From a checkpoint of a small image classifier: adamw at rate 0.0011, 23000 steps.
Rows from block 5, named by matrix and row number. Rows with one number belong to one neuron. Each number is 50 + 15 x the weight over its row's rms, rounded and kept within 0 to 99. All counts start at 0. After the name is the row's rms in percent of the matrix's.
# u: gMLP up (value half) (model.blocks.5.mixer.u.weight, 384x192), inputs 0-95
# v: gMLP up (gate half) (model.blocks.5.mixer.v.weight, 384x192), inputs 0-95
# out: gMLP down (model.blocks.5.mixer.out.weight, 192x384, transposed), outputs 0-95
u.44 100:45 55 21 19 60 44 52 39 63 64 47 47 47 50 35 73 52 59 55 46 36 40 53 29 49 63 63 46 49 33 52 58 15 49 55 87 48 20 48 43 57 45 19 21 86 76 63 72 58 60 42 54 74 52 60 35 54 57 48 55 41 48 44 21 58 43 63 43 55 72 98 73 47 43 53 71 47 43 46 42 51 41 45 50 36 48 31 58 51 39 56 58 81 47 35 60
v.44 101:63 72 00 47 60 63 34 51 65 73 63 49 41 29 38 44 44 33 48 37 11 45 46 51 42 36 44 24 52 34 40 32 30 12 49 59 16 38 49 53 52 55 69 45 55 32 41 55 69 50 50 51 32 37 40 66 56 76 63 34 62 47 82 47 87 51 44 66 44 48 63 45 59 65 30 80 40 22 62 55 55 54 57 30 56 59 49 45 46 48 65 42 49 61 59 27
out.44 058:57 59 23 23 57 53 29 15 48 65 63 56 39 50 49 49 38 52 82 68 43 31 51 56 53 40 72 52 50 14 38 55 15 24 50 63 57 60 16 50 30 66 28 40 59 29 65 58 48 41 47 46 44 32 64 47 49 54 40 58 51 50 70 34 57 59 61 27 47 59 77 39 40 51 36 69 22 45 49 49 44 80 64 80 37 43 46 57 62 60 69 64 39 66 55 38
u.45 092:24 56 55 54 39 57 56 41 56 48 21 38 71 69 33 99 50 83 47 40 57 53 42 29 61 32 40 39 44 48 36 99 51 66 54 63 39 48 41 40 47 21 51 51 90 58 64 46 41 62 62 71 70 62 35 53 54 37 42 71 25 48 42 48 45 59 54 44 38 55 55 74 52 28 48 41 39 62 48 43 55 32 33 38 51 49 51 42 63 51 25 51 58 14 29 58
v.45 093:27 49 47 52 58 49 55 46 65 62 35 55 44 36 49 64 33 74 40 48 40 60 40 49 26 62 38 59 26 67 51 19 49 20 41 74 52 51 52 26 48 68 20 30 47 45 45 35 31 75 69 57 46 53 78 27 57 60 79 56 55 52 45 20 56 44 42 35 41 50 53 48 77 45 76 45 33 73 69 40 32 49 49 69 54 54 15 62 56 49 54 45 99 69 46 40
out.45 096:56 35 50 37 41 09 82 62 53 46 46 41 23 55 45 53 53 46 06 54 44 51 43 46 67 58 42 27 94 57 48 46 46 35 54 45 24 53 55 37 65 40 58 47 51 58 41 42 69 49 45 53 55 50 45 47 33 43 71 46 29 62 63 47 50 31 45 63 61 82 64 53 41 58 59 53 65 35 42 65 61 32 46 51 71 41 52 54 62 46 26 26 53 53 25 46
u.46 103:40 51 33 44 53 82 60 74 62 43 52 47 72 72 61 51 47 41 24 53 47 58 72 68 47 48 55 49 48 50 59 86 49 41 52 75 64 34 69 45 61 40 53 62 54 59 54 51 80 13 46 77 57 37 29 40 55 19 60 43 50 62 43 53 39 70 25 55 49 68 49 50 69 39 34 45 58 28 50 60 44 44 28 34 66 60 60 28 54 35 69 56 45 48 52 25
v.46 149:67 45 52 52 41 45 35 37 52 34 66 73 33 30 51 41 57 36 60 50 59 53 58 52 77 64 33 25 43 55 53 40 51 64 44 54 73 39 42 61 33 55 54 09 44 51 29 57 59 71 57 34 37 43 69 43 51 50 18 45 71 81 35 41 48 64 49 53 53 42 49 23 50 49 69 88 44 45 42 49 66 59 74 45 27 40 44 46 17 76 41 48 56 43 62 70
out.46 136:46 43 66 56 46 45 37 42 62 46 36 66 54 41 64 48 73 45 50 49 55 31 42 30 41 66 54 23 23 85 46 48 71 77 49 66 77 47 62 55 44 37 49 22 30 50 28 54 58 50 58 66 30 69 44 59 59 51 57 46 53 62 14 17 47 51 56 43 56 73 50 37 72 20 56 59 75 44 45 63 57 46 59 21 37 46 64 67 50 51 55 58 69 59 43 39
u.47 092:32 67 50 29 45 65 57 45 81 50 38 84 79 74 47 68 67 52 62 45 47 51 66 28 63 43 53 30 46 40 70 77 35 70 66 80 61 52 53 51 49 27 41 50 73 89 66 62 45 50 52 69 71 52 48 37 50 33 18 47 51 64 38 46 53 73 58 61 50 57 66 71 49 22 40 49 46 50 47 45 50 35 36 29 52 51 49 45 35 69 36 86 74 31 40 64
v.47 072:67 47 50 49 46 60 42 37 46 40 39 60 68 66 55 46 49 74 68 42 44 54 78 68 25 47 68 82 16 57 48 31 46 55 51 50 61 94 36 65 38 52 39 46 63 52 72 42 28 58 54 30 73 71 53 09 60 66 56 46 61 35 47 34 74 51 67 50 39 48 50 69 60 23 41 48 39 68 40 35 32 26 54 40 29 72 48 39 68 56 35 60 65 50 59 42
out.47 110:51 49 53 32 47 47 91 66 22 51 48 30 53 44 61 51 41 35 31 44 57 44 35 31 52 52 31 37 66 55 30 59 51 51 56 32 54 48 68 48 55 48 72 66 36 38 50 43 64 64 72 53 30 77 58 48 28 47 38 86 48 85 33 51 48 37 26 54 51 73 55 61 46 43 82 12 85 40 36 42 66 61 45 49 76 34 65 72 46 43 56 55 78 44 42 45
u.48 116:68 63 37 22 83 40 65 56 54 53 59 49 62 66 15 55 49 35 27 50 36 53 52 59 53 55 67 73 61 18 47 65 18 47 91 53 59 37 52 56 52 47 00 53 46 60 51 40 51 25 33 59 78 22 47 63 41 58 40 43 39 83 67 52 33 58 51 47 55 46 63 66 42 45 45 34 55 52 30 52 60 62 39 74 55 40 51 48 34 48 64 75 40 50 36 54
v.48 063:50 88 11 31 55 65 43 43 79 65 47 64 56 49 53 59 50 41 44 58 50 41 52 39 57 47 48 49 57 11 63 38 22 51 43 79 45 31 55 43 55 38 31 32 97 60 57 46 73 42 43 52 63 55 55 03 24 50 39 34 50 48 49 33 61 63 59 64 51 69 78 49 59 25 49 48 23 15 48 41 47 53 40 49 52 59 40 38 37 54 48 72 52 49 48 51
out.48 110:48 70 38 75 65 53 40 48 49 62 47 26 30 39 63 50 44 35 41 44 55 53 46 59 34 58 34 68 50 57 30 19 63 30 30 67 35 71 60 47 45 75 56 44 45 24 45 58 71 53 69 49 22 49 44 52 55 65 78 55 44 19 42 42 31 53 34 36 42 50 40 43 81 64 60 57 28 53 55 57 61 49 51 49 69 74 55 41 61 48 55 28 65 64 61 24
u.49 092:43 73 45 44 48 65 54 44 57 41 25 43 85 72 44 94 55 79 69 45 55 53 71 37 59 29 48 42 48 50 28 82 49 60 39 56 35 43 37 54 29 30 55 53 99 56 67 51 44 52 66 58 68 58 19 51 33 39 42 66 39 37 50 43 77 58 57 33 49 58 56 90 51 28 43 55 42 53 46 33 59 47 30 32 53 64 39 42 59 47 35 77 72 21 29 54
v.49 096:16 57 34 43 67 39 50 52 51 48 55 46 36 53 44 69 42 63 47 63 52 51 55 47 34 82 42 41 24 65 41 26 51 22 26 50 62 43 48 44 58 60 29 51 50 52 53 43 42 86 50 45 49 40 61 28 29 45 77 66 43 52 70 53 72 05 44 31 54 78 53 55 45 47 67 29 34 52 61 55 31 72 58 71 35 49 41 82 50 60 81 52 55 47 38 64
out.49 091:57 33 63 80 53 51 53 44 64 59 42 57 52 32 41 54 68 66 32 44 47 74 37 63 46 49 34 27 63 75 49 19 69 37 37 47 22 54 67 44 55 63 38 44 58 48 34 20 53 51 38 66 46 40 63 50 50 64 69 24 50 78 92 63 48 65 52 80 53 36 22 44 60 48 62 54 34 51 70 54 63 51 35 47 62 58 40 48 70 38 31 39 64 61 30 40
u.50 096:50 77 47 51 72 48 44 41 51 53 62 59 37 34 51 52 54 43 60 62 59 32 53 13 55 57 32 04 86 37 43 35 50 32 34 53 50 27 48 52 41 69 43 34 51 34 42 85 77 51 36 42 26 26 56 44 64 57 57 47 47 85 56 36 52 51 59 44 41 51 50 49 35 37 89 73 35 28 48 22 64 85 54 58 42 21 53 81 40 55 50 49 61 46 51 65
v.50 109:70 54 54 61 39 56 45 47 44 45 56 48 51 65 59 46 54 69 80 27 55 63 62 60 33 55 76 80 47 55 35 41 53 57 39 47 40 72 51 61 34 47 33 41 49 41 61 56 31 40 38 30 67 79 53 22 59 92 50 75 53 36 50 52 46 66 56 51 27 34 39 74 36 23 55 36 20 73 52 38 53 11 57 38 41 96 55 34 55 48 25 52 41 56 60 48
out.50 114:67 50 57 89 49 48 53 51 54 51 38 62 51 54 49 50 52 59 50 69 74 53 51 70 56 46 62 52 58 56 51 49 99 39 30 37 45 40 65 44 45 48 40 59 45 40 51 42 45 32 52 68 58 19 45 56 51 39 44 52 51 50 53 48 51 56 50 43 65 52 00 37 72 49 42 53 56 54 57 54 40 80 47 68 66 42 51 41 47 44 75 55 49 62 21 40
u.51 091:50 44 40 53 38 74 53 60 60 46 25 54 74 57 62 53 52 69 47 60 48 57 57 34 59 27 55 49 38 44 61 50 52 79 60 59 56 62 54 68 40 43 51 48 58 97 68 95 21 47 63 72 83 64 37 19 51 54 42 48 75 51 24 49 35 78 41 53 31 53 49 67 55 16 54 65 46 64 44 35 31 46 29 28 55 70 44 39 30 58 61 50 56 46 37 65
v.51 059:53 42 48 33 61 39 66 51 46 46 38 70 66 61 42 46 48 25 17 53 54 49 82 51 67 74 73 40 37 49 45 40 31 41 41 65 41 43 39 43 48 49 27 42 79 22 73 30 65 39 43 71 67 40 60 57 31 59 51 53 49 34 67 37 57 35 39 54 68 62 88 48 70 73 25 59 85 36 58 56 63 64 48 45 59 27 30 57 62 50 51 39 60 60 36 27
out.51 122:57 58 58 57 40 45 50 67 50 57 54 51 40 90 41 53 39 45 43 47 59 30 50 47 59 50 43 66 54 42 33 53 56 47 23 81 38 28 36 25 48 51 39 50 47 21 49 17 63 36 36 51 75 45 35 53 52 52 67 70 04 22 60 23 63 33 56 28 50 56 66 48 89 66 42 30 56 53 48 82 78 56 62 78 34 44 58 52 71 60 49 37 59 64 51 25
u.52 097:58 38 52 56 43 60 47 50 52 73 33 50 47 44 72 47 72 36 51 82 45 63 41 51 68 63 44 47 51 56 61 44 54 83 58 87 58 80 85 68 39 22 48 26 54 60 51 56 52 49 51 59 50 67 57 28 83 63 51 18 66 48 32 42 17 51 39 50 28 53 48 46 65 36 57 71 36 49 64 53 54 38 44 23 61 64 57 39 45 50 49 25 62 59 58 38
v.52 119:43 49 38 33 68 28 51 54 47 46 72 59 23 44 36 42 27 53 50 61 30 51 59 59 39 70 77 53 51 40 41 15 38 32 52 48 47 60 54 40 56 83 13 54 34 47 44 32 47 56 37 36 48 48 99 52 31 83 88 37 49 44 78 52 64 38 46 56 66 62 60 39 45 54 49 46 51 49 41 62 37 56 61 73 35 54 48 65 45 51 48 50 45 68 42 54
out.52 113:47 50 51 66 45 58 41 38 48 64 68 51 53 00 49 51 48 43 62 44 43 41 00 51 54 50 53 46 56 62 48 58 53 51 55 72 37 61 72 45 48 40 24 36 42 60 53 64 50 55 82 59 32 53 61 60 83 50 46 29 74 49 19 25 46 47 45 46 52 20 35 24 56 71 59 74 50 61 57 43 54 49 57 49 86 61 34 43 35 44 48 44 79 50 44 47
u.53 095:50 58 46 30 47 50 62 39 43 79 32 29 67 55 23 92 44 69 46 58 49 49 26 50 47 37 67 66 38 47 52 67 14 63 40 59 43 46 21 38 37 47 28 42 65 51 68 54 31 53 66 68 79 64 48 41 66 48 29 77 48 32 38 40 65 38 71 43 48 48 78 73 70 52 58 56 45 68 57 45 35 45 34 62 48 37 19 42 50 35 55 40 60 26 41 41
v.53 105:42 41 55 54 46 53 66 33 43 47 53 35 50 65 64 52 72 59 69 41 55 32 34 54 50 22 46 24 39 57 48 53 50 40 35 52 34 61 38 33 52 52 54 46 85 56 73 26 46 44 78 46 70 33 46 52 58 36 65 37 43 48 71 44 63 27 81 42 50 35 51 46 53 59 50 75 55 48 58 32 39 71 36 70 35 49 23 70 77 37 54 49 60 32 33 36
out.53 107:52 53 46 37 48 35 66 71 52 53 61 40 40 59 28 46 55 47 10 61 29 81 61 66 39 69 67 61 60 50 67 39 33 57 70 49 52 38 47 40 63 49 56 70 53 57 13 16 55 39 22 42 53 52 42 54 50 47 51 47 50 51 77 57 68 42 55 56 57 47 58 47 50 66 47 48 65 50 53 71 36 09 51 56 52 30 59 49 78 52 38 50 20 52 56 46
u.54 113:76 51 41 50 84 43 47 61 53 46 54 34 49 82 43 41 49 38 31 64 58 51 73 54 47 35 45 51 93 47 37 47 54 29 48 52 15 34 49 46 39 51 46 34 67 49 57 50 52 40 52 46 56 18 20 51 31 50 69 47 25 39 77 45 41 44 41 48 48 65 48 54 49 65 34 49 51 48 19 29 65 64 41 64 64 63 23 30 64 48 46 47 53 49 41 51
v.54 061:44 52 23 18 58 50 52 52 49 48 41 38 55 31 61 62 53 53 45 62 16 49 54 47 50 70 73 36 33 45 53 37 16 43 71 62 62 49 60 50 42 54 34 44 67 69 56 60 54 51 30 76 62 52 85 55 38 72 48 51 53 52 55 48 56 49 50 53 56 71 85 62 36 48 58 58 43 37 72 50 50 41 44 28 49 53 37 67 63 38 48 77 62 61 31 37
out.54 133:57 35 57 99 51 52 40 29 66 40 53 71 49 49 60 45 52 46 58 64 64 43 49 61 63 31 44 29 45 61 64 38 89 54 46 47 57 60 45 69 37 46 56 37 34 71 48 63 39 22 50 45 38 15 44 58 53 09 52 40 54 67 55 37 50 53 60 51 46 43 00 30 42 39 40 71 44 64 47 60 47 78 57 51 41 39 35 53 42 59 65 54 59 51 21 78
u.55 117:20 53 32 43 26 50 68 54 64 67 50 27 64 50 47 55 47 67 60 81 31 51 60 70 53 67 32 48 65 65 71 47 37 44 32 73 56 45 56 28 70 32 79 53 60 50 67 35 47 48 43 50 28 83 97 16 43 32 55 48 40 51 43 46 64 50 50 50 52 76 61 70 53 48 41 44 40 45 72 41 67 11 50 45 43 47 51 59 63 37 48 64 67 52 22 50
v.55 080:45 79 19 24 54 53 55 39 64 83 65 41 80 53 45 64 34 47 50 55 34 50 44 73 37 46 46 62 61 40 59 51 29 21 68 63 75 63 52 52 51 38 26 45 50 48 44 30 67 17 12 56 49 50 53 63 33 51 48 45 57 89 64 51 59 59 60 54 37 33 56 54 42 35 49 31 33 33 80 44 59 51 52 61 52 40 55 78 58 56 71 78 41 55 30 40
out.55 124:39 71 35 47 81 53 44 52 57 56 39 31 43 39 16 68 45 50 44 34 42 46 45 33 10 26 27 76 33 46 27 61 50 15 45 78 32 51 44 18 47 83 35 37 50 24 54 52 77 69 68 59 35 45 39 72 69 73 65 59 20 50 41 25 45 58 38 50 36 60 54 39 74 60 64 48 34 57 14 57 76 51 44 58 62 52 62 48 62 44 40 41 49 50 77 28
u.56 110:49 61 49 38 36 40 56 43 49 83 55 34 60 57 23 69 69 61 53 68 47 29 19 54 46 35 47 46 71 25 72 71 24 64 55 66 53 26 45 38 56 39 36 38 85 53 64 43 62 51 59 67 73 53 56 55 55 39 27 46 49 52 58 32 72 33 69 51 62 44 79 42 47 63 48 48 55 34 46 54 50 56 48 68 37 19 36 42 55 40 63 57 56 39 43 36
v.56 065:45 66 10 00 64 55 47 31 59 71 60 54 56 43 54 58 53 30 55 55 40 42 46 39 37 52 58 36 41 34 73 44 19 41 60 76 52 49 53 46 44 59 20 34 90 62 56 51 72 42 50 48 48 48 64 46 57 39 32 41 80 51 49 27 60 57 59 49 55 57 84 56 43 41 51 67 45 18 60 34 46 56 45 49 47 28 31 54 35 49 58 65 89 52 47 52
out.56 087:40 50 37 34 50 47 39 45 48 42 38 63 45 27 46 66 49 62 67 28 60 54 48 31 52 59 33 41 48 44 10 31 50 41 17 57 42 54 63 37 55 67 18 59 64 23 36 34 77 73 70 55 13 70 66 48 29 67 54 71 36 48 41 45 46 56 34 38 56 72 58 50 57 43 69 47 21 17 41 55 82 58 46 60 61 53 67 49 44 61 31 28 72 62 46 54
u.57 108:55 47 46 24 46 50 45 50 27 28 38 48 64 37 54 48 61 34 52 74 53 27 46 46 49 69 53 46 62 54 37 90 50 69 69 63 64 33 49 59 39 32 63 26 69 40 38 76 82 54 76 47 35 54 35 82 55 40 33 57 35 64 27 21 48 15 43 28 48 59 55 49 31 63 42 70 68 44 56 48 56 47 56 30 70 39 50 40 44 34 44 56 84 55 53 41
v.57 086:68 39 51 47 31 63 44 52 41 42 57 60 57 47 64 36 48 28 78 80 62 37 35 76 77 69 47 64 50 54 48 46 55 53 24 66 65 51 47 80 24 39 56 30 51 45 63 69 47 36 73 49 43 33 50 31 46 56 37 55 63 52 32 35 45 37 46 23 40 44 48 40 64 67 41 50 45 60 74 57 45 48 64 50 44 50 46 34 19 42 65 51 76 71 49 33
out.57 116:56 58 41 51 57 54 48 40 73 47 54 53 40 44 56 31 60 44 49 49 45 37 48 29 24 49 24 36 51 52 59 15 53 67 34 50 38 37 48 46 56 77 32 59 42 55 41 65 71 53 51 56 60 54 51 46 46 81 54 41 46 98 46 44 57 47 91 53 70 51 48 40 56 35 65 44 41 25 50 64 47 58 66 38 24 62 70 75 71 66 64 87 63 69 50 47
u.58 095:38 55 51 40 51 63 60 54 84 64 41 77 70 65 47 61 72 50 52 56 44 53 64 23 62 42 55 38 50 38 77 88 42 63 75 72 54 45 64 52 53 32 45 52 78 84 61 67 37 45 51 78 74 56 47 37 56 31 19 40 59 69 36 40 46 90 40 66 52 65 61 71 49 23 39 50 53 47 36 51 47 44 32 33 60 50 47 31 28 58 46 71 65 32 39 69
v.58 083:63 45 30 30 37 59 49 39 56 54 51 52 53 33 38 51 50 50 64 65 34 33 43 47 87 56 37 15 85 38 51 32 41 42 29 64 45 38 45 75 38 28 45 29 61 44 44 54 76 67 47 50 41 37 66 56 35 54 38 31 69 75 70 43 65 56 48 59 36 50 60 57 29 30 56 80 42 28 51 35 58 76 51 52 50 40 25 56 16 49 55 38 60 44 27 73
out.58 104:53 46 51 21 46 39 73 50 30 52 50 39 46 42 59 51 61 34 37 41 52 39 28 28 40 50 25 35 65 61 28 55 45 49 55 40 47 44 68 44 54 52 54 56 54 42 48 34 66 69 77 58 38 73 60 49 36 51 36 81 46 77 45 56 49 35 36 57 54 72 66 60 50 45 80 18 66 30 28 40 70 64 46 57 62 30 61 68 50 50 45 49 77 46 46 42
u.59 097:38 54 53 34 43 66 55 46 76 44 32 83 74 74 47 71 66 53 54 46 47 51 63 26 53 47 55 36 41 42 62 86 39 70 73 72 67 50 56 53 48 28 49 51 73 89 59 62 39 58 52 74 68 51 49 48 56 31 15 50 45 67 34 43 48 68 49 60 48 67 65 68 51 24 37 46 59 52 36 48 49 34 37 29 52 46 54 38 36 66 37 79 64 33 45 67
v.59 072:56 53 41 24 46 47 51 53 24 71 45 44 83 53 48 81 37 46 39 67 40 57 40 34 64 51 48 60 52 41 74 52 29 58 53 63 64 56 49 51 43 51 28 45 62 65 58 60 45 54 66 39 76 54 53 10 46 35 21 51 77 53 33 43 54 42 51 65 61 65 71 75 56 36 74 47 41 57 38 27 30 47 37 60 49 13 35 42 40 54 66 42 94 35 46 52
out.59 118:40 56 50 29 48 49 87 58 31 58 50 20 55 35 54 55 46 41 40 38 58 40 24 26 45 45 26 30 69 54 31 63 44 49 59 39 49 50 67 46 58 51 74 61 42 43 47 45 69 69 82 53 23 76 51 50 35 42 43 78 47 83 32 50 51 37 30 59 49 70 63 60 41 44 82 19 77 39 27 44 68 65 45 50 75 28 59 67 45 47 52 53 81 39 45 49
u.60 097:39 57 44 46 48 50 67 49 55 67 26 48 74 68 61 70 54 49 50 64 50 51 48 45 67 66 40 40 45 46 57 47 46 56 26 64 85 59 51 45 45 28 36 50 65 68 80 44 47 58 58 64 74 49 58 13 25 33 42 56 63 64 52 48 48 48 44 47 64 85 57 78 62 21 66 49 46 49 73 33 29 78 32 58 56 42 42 62 51 47 73 60 96 31 23 59
v.60 082:49 42 30 00 68 54 32 43 45 37 46 57 49 22 48 49 44 49 49 48 40 35 30 47 25 55 84 43 38 44 42 54 32 27 70 52 36 17 42 54 40 74 36 42 66 46 38 39 52 71 66 59 31 35 64 80 44 52 50 55 52 31 54 34 58 37 42 40 47 51 75 34 30 55 44 76 75 51 52 41 43 51 55 48 51 30 41 57 50 24 46 57 63 75 48 39
out.60 097:54 44 60 60 47 41 65 58 30 49 72 33 37 56 79 14 51 00 30 47 68 29 41 53 56 55 46 47 51 47 50 39 59 59 58 47 68 74 53 66 51 39 88 50 44 50 57 55 62 47 60 37 31 49 49 47 64 36 61 46 49 74 31 46 46 31 54 61 34 47 49 41 50 55 45 30 82 45 39 55 53 38 60 35 61 51 58 56 37 52 64 46 72 53 61 49
u.61 092:20 61 50 50 45 58 85 55 49 54 21 26 77 56 50 96 45 92 37 39 50 56 44 23 65 51 60 36 52 49 69 64 47 70 56 51 56 55 53 35 56 34 32 56 60 61 56 56 47 66 51 62 74 81 69 29 37 52 30 57 53 62 30 53 59 63 50 64 48 61 52 99 49 17 83 45 54 51 67 23 29 41 23 30 60 46 43 73 56 38 51 58 56 21 08 58
v.61 091:62 63 12 22 61 51 55 49 71 55 50 31 50 53 23 49 35 36 37 59 35 47 57 56 57 48 42 55 73 36 55 32 27 27 61 70 45 51 43 65 54 35 56 39 80 77 70 50 51 43 42 57 60 16 53 42 37 41 55 28 48 58 69 41 68 50 62 63 48 55 66 70 38 52 17 48 56 46 48 33 42 53 52 67 49 65 34 54 64 51 70 59 47 56 29 52
out.61 115:45 45 77 50 30 32 86 62 26 45 43 38 40 68 48 47 53 38 25 48 50 63 58 44 54 73 54 49 41 62 48 37 49 63 59 44 70 61 44 43 54 41 68 62 58 39 40 21 54 55 40 42 63 75 60 37 42 55 44 58 33 58 51 56 56 44 48 53 51 61 55 51 47 42 58 30 74 56 46 54 50 27 50 46 53 43 61 64 70 64 24 31 46 44 54 47
u.62 093:48 52 18 28 64 66 47 48 73 71 60 60 45 35 70 50 43 32 52 52 46 31 64 03 49 60 61 19 25 38 45 57 37 56 99 88 69 41 52 59 46 50 48 19 45 64 36 70 68 50 58 46 42 55 55 52 52 60 51 46 68 53 28 16 36 61 40 49 32 54 69 45 38 40 51 61 56 50 64 45 52 62 55 26 46 45 49 68 34 58 52 66 57 54 49 64
v.62 108:54 44 42 49 48 58 34 28 47 42 42 67 35 34 34 48 27 54 62 50 00 46 35 58 31 60 64 68 30 55 39 17 48 20 61 66 54 55 44 61 40 67 49 34 50 35 42 52 37 62 50 59 41 40 76 69 58 70 74 38 53 33 55 29 64 32 66 31 41 46 55 28 61 63 36 80 57 60 63 45 29 50 61 62 38 62 34 63 55 35 60 34 56 83 47 18
out.62 113:66 48 75 80 37 36 46 65 54 61 51 57 34 48 54 47 53 48 45 53 67 66 49 45 65 51 19 46 59 78 43 45 72 51 23 65 28 48 58 22 48 51 30 47 35 30 45 32 62 56 59 46 59 60 47 38 62 53 52 40 39 49 40 38 40 51 40 46 53 50 42 27 84 51 79 56 48 50 50 54 71 49 56 47 57 39 69 34 55 70 41 17 79 46 58 39
u.63 096:37 51 54 47 30 51 48 35 51 49 50 47 80 72 32 66 87 52 69 47 62 29 24 49 31 25 12 46 51 51 44 84 36 60 46 59 51 50 41 43 45 36 37 41 84 64 76 37 57 61 70 59 75 49 35 53 61 23 32 55 46 52 49 38 68 22 75 45 57 39 70 44 49 61 37 49 47 37 47 46 52 54 50 56 43 40 34 34 55 61 38 61 51 25 57 48
v.63 102:27 77 37 50 43 42 45 27 53 54 50 43 78 52 30 73 63 58 58 50 37 42 42 56 24 68 09 43 64 47 53 53 50 29 45 51 61 47 42 32 49 52 49 49 54 29 40 11 66 68 45 48 30 71 61 71 28 49 47 40 61 68 75 49 72 32 51 43 56 41 54 45 46 52 57 51 39 35 70 52 62 75 50 59 41 24 48 51 70 53 44 60 54 38 54 33
out.63 110:48 62 44 68 19 71 43 71 64 24 32 56 53 33 42 57 48 68 44 24 31 70 36 50 50 35 50 34 38 38 27 34 47 57 40 52 58 52 80 48 56 47 60 61 69 46 22 51 62 50 38 71 39 55 71 62 42 69 61 33 29 61 52 69 50 68 40 47 47 43 51 39 34 36 51 48 32 48 64 62 69 15 33 29 60 64 67 57 69 45 23 48 41 73 40 36
u.64 074:71 40 44 50 62 50 45 66 50 28 49 51 46 99 45 35 65 35 44 83 49 37 79 55 43 42 45 48 55 40 43 49 53 43 54 57 37 45 42 59 24 50 48 27 50 52 91 53 48 47 39 52 74 05 19 59 42 54 59 46 28 54 77 36 35 40 63 47 39 58 55 46 42 64 11 45 51 56 24 51 53 63 39 62 40 59 21 40 50 70 44 43 63 56 67 54
v.64 087:66 56 21 06 54 45 42 48 50 77 46 47 55 28 40 70 50 62 37 42 32 50 22 39 58 51 55 49 53 29 46 69 15 45 64 82 57 51 52 47 46 36 05 17 84 52 46 68 51 55 50 56 67 58 57 43 58 60 30 41 69 68 37 28 47 70 51 58 46 48 82 71 47 47 71 85 45 52 61 30 64 53 50 52 67 41 28 48 43 46 54 53 51 32 45 51
out.64 078:50 39 28 81 51 56 39 39 71 46 59 72 31 42 57 36 38 33 43 49 29 44 75 51 74 56 52 07 33 40 64 44 56 57 55 53 64 32 54 71 58 45 81 38 27 72 47 70 58 31 19 51 36 35 65 55 37 40 62 28 54 50 50 46 51 59 42 51 55 58 35 48 34 58 10 81 66 41 57 75 50 54 63 21 42 48 51 68 50 35 65 60 67 63 21 70
u.65 096:60 47 48 23 37 46 47 78 34 43 30 45 63 88 75 42 61 37 33 63 55 48 53 56 59 62 46 51 59 54 46 99 50 48 52 64 58 67 68 53 55 15 50 51 88 50 54 23 62 34 43 53 59 56 32 48 25 44 38 63 55 45 29 49 38 43 24 48 58 99 51 60 47 30 31 36 68 45 52 47 55 46 45 47 55 44 56 46 45 51 37 44 65 47 50 27
v.65 102:21 51 44 40 70 16 40 47 38 57 67 36 40 36 27 61 41 49 36 46 49 64 36 26 26 53 34 48 45 55 44 46 34 16 53 48 22 44 53 26 53 99 05 52 49 42 50 28 67 86 73 41 48 59 69 54 44 62 63 56 48 22 48 52 52 36 38 62 75 72 64 37 69 68 51 48 41 38 34 62 52 52 49 58 52 30 48 37 44 53 22 41 69 53 74 39
out.65 127:72 48 48 50 42 44 43 58 42 22 57 47 69 60 49 11 91 46 45 52 42 46 56 80 27 57 34 55 46 55 54 30 45 59 39 55 45 57 68 61 64 31 50 48 60 39 50 20 62 46 52 57 53 45 27 46 65 62 64 34 71 50 66 40 60 39 57 65 65 30 56 23 63 73 41 70 48 35 61 89 40 42 63 23 22 63 61 18 65 47 51 49 25 45 57 23
u.66 103:40 59 28 28 50 44 59 49 60 63 44 45 53 48 26 75 60 66 53 67 47 25 40 39 49 52 51 45 65 33 50 59 17 48 44 99 44 27 46 36 50 54 25 22 79 60 63 45 62 48 57 66 76 50 63 50 48 52 45 46 45 49 50 00 57 52 57 47 57 60 99 64 60 50 49 59 48 38 30 50 51 45 45 61 48 44 19 43 52 44 47 50 74 50 35 49
v.66 096:43 47 53 52 57 42 68 52 41 34 44 26 62 59 64 52 64 39 37 64 54 49 29 59 66 67 42 25 71 50 77 50 53 47 66 64 50 63 52 47 50 42 35 43 83 66 68 51 80 40 53 51 67 45 44 53 33 32 51 22 33 68 45 38 39 34 63 64 59 65 48 74 34 42 54 57 47 12 67 34 33 59 28 37 62 46 27 57 59 40 36 54 56 39 38 52
out.66 068:45 34 50 39 72 42 52 22 37 74 50 51 54 54 31 63 51 57 67 70 52 46 55 50 41 37 58 52 42 42 38 50 32 11 55 45 11 54 33 47 45 63 27 33 64 55 89 33 51 52 58 52 53 36 52 49 34 49 67 43 46 32 85 51 52 49 59 47 65 66 76 48 46 58 40 70 32 38 18 48 58 80 49 77 38 43 26 52 52 53 48 41 54 41 30 48
u.67 100:35 70 16 19 61 46 42 46 59 94 48 26 61 28 32 93 36 68 42 59 41 43 21 18 43 50 45 49 52 36 41 71 19 43 40 88 46 25 39 32 51 44 39 25 82 47 50 55 62 60 73 51 54 65 68 50 49 54 51 64 33 46 32 25 61 51 47 43 46 73 94 66 65 48 55 50 52 46 53 47 63 56 39 52 53 33 45 48 36 36 74 48 68 45 47 47
v.67 105:80 46 22 50 51 58 13 41 49 55 42 38 38 50 54 39 47 48 54 52 19 50 52 80 51 49 54 51 39 43 32 33 46 26 26 55 39 56 48 47 35 66 54 44 50 41 40 45 47 47 40 55 54 54 79 74 52 76 61 58 56 37 69 39 53 29 53 30 37 44 49 35 77 55 24 88 61 66 65 51 49 54 62 64 40 54 39 49 77 16 40 46 57 66 53 18
out.67 062:41 70 23 42 44 67 42 61 51 51 45 38 45 41 49 59 24 58 62 29 40 32 53 48 63 45 63 60 59 12 24 40 35 36 40 57 37 61 46 50 50 61 50 50 56 11 44 57 75 67 49 53 29 62 63 44 32 70 57 69 28 25 37 32 49 57 50 30 34 60 53 55 44 42 47 42 36 34 45 43 76 45 54 49 63 65 76 51 50 51 41 42 21 60 52 43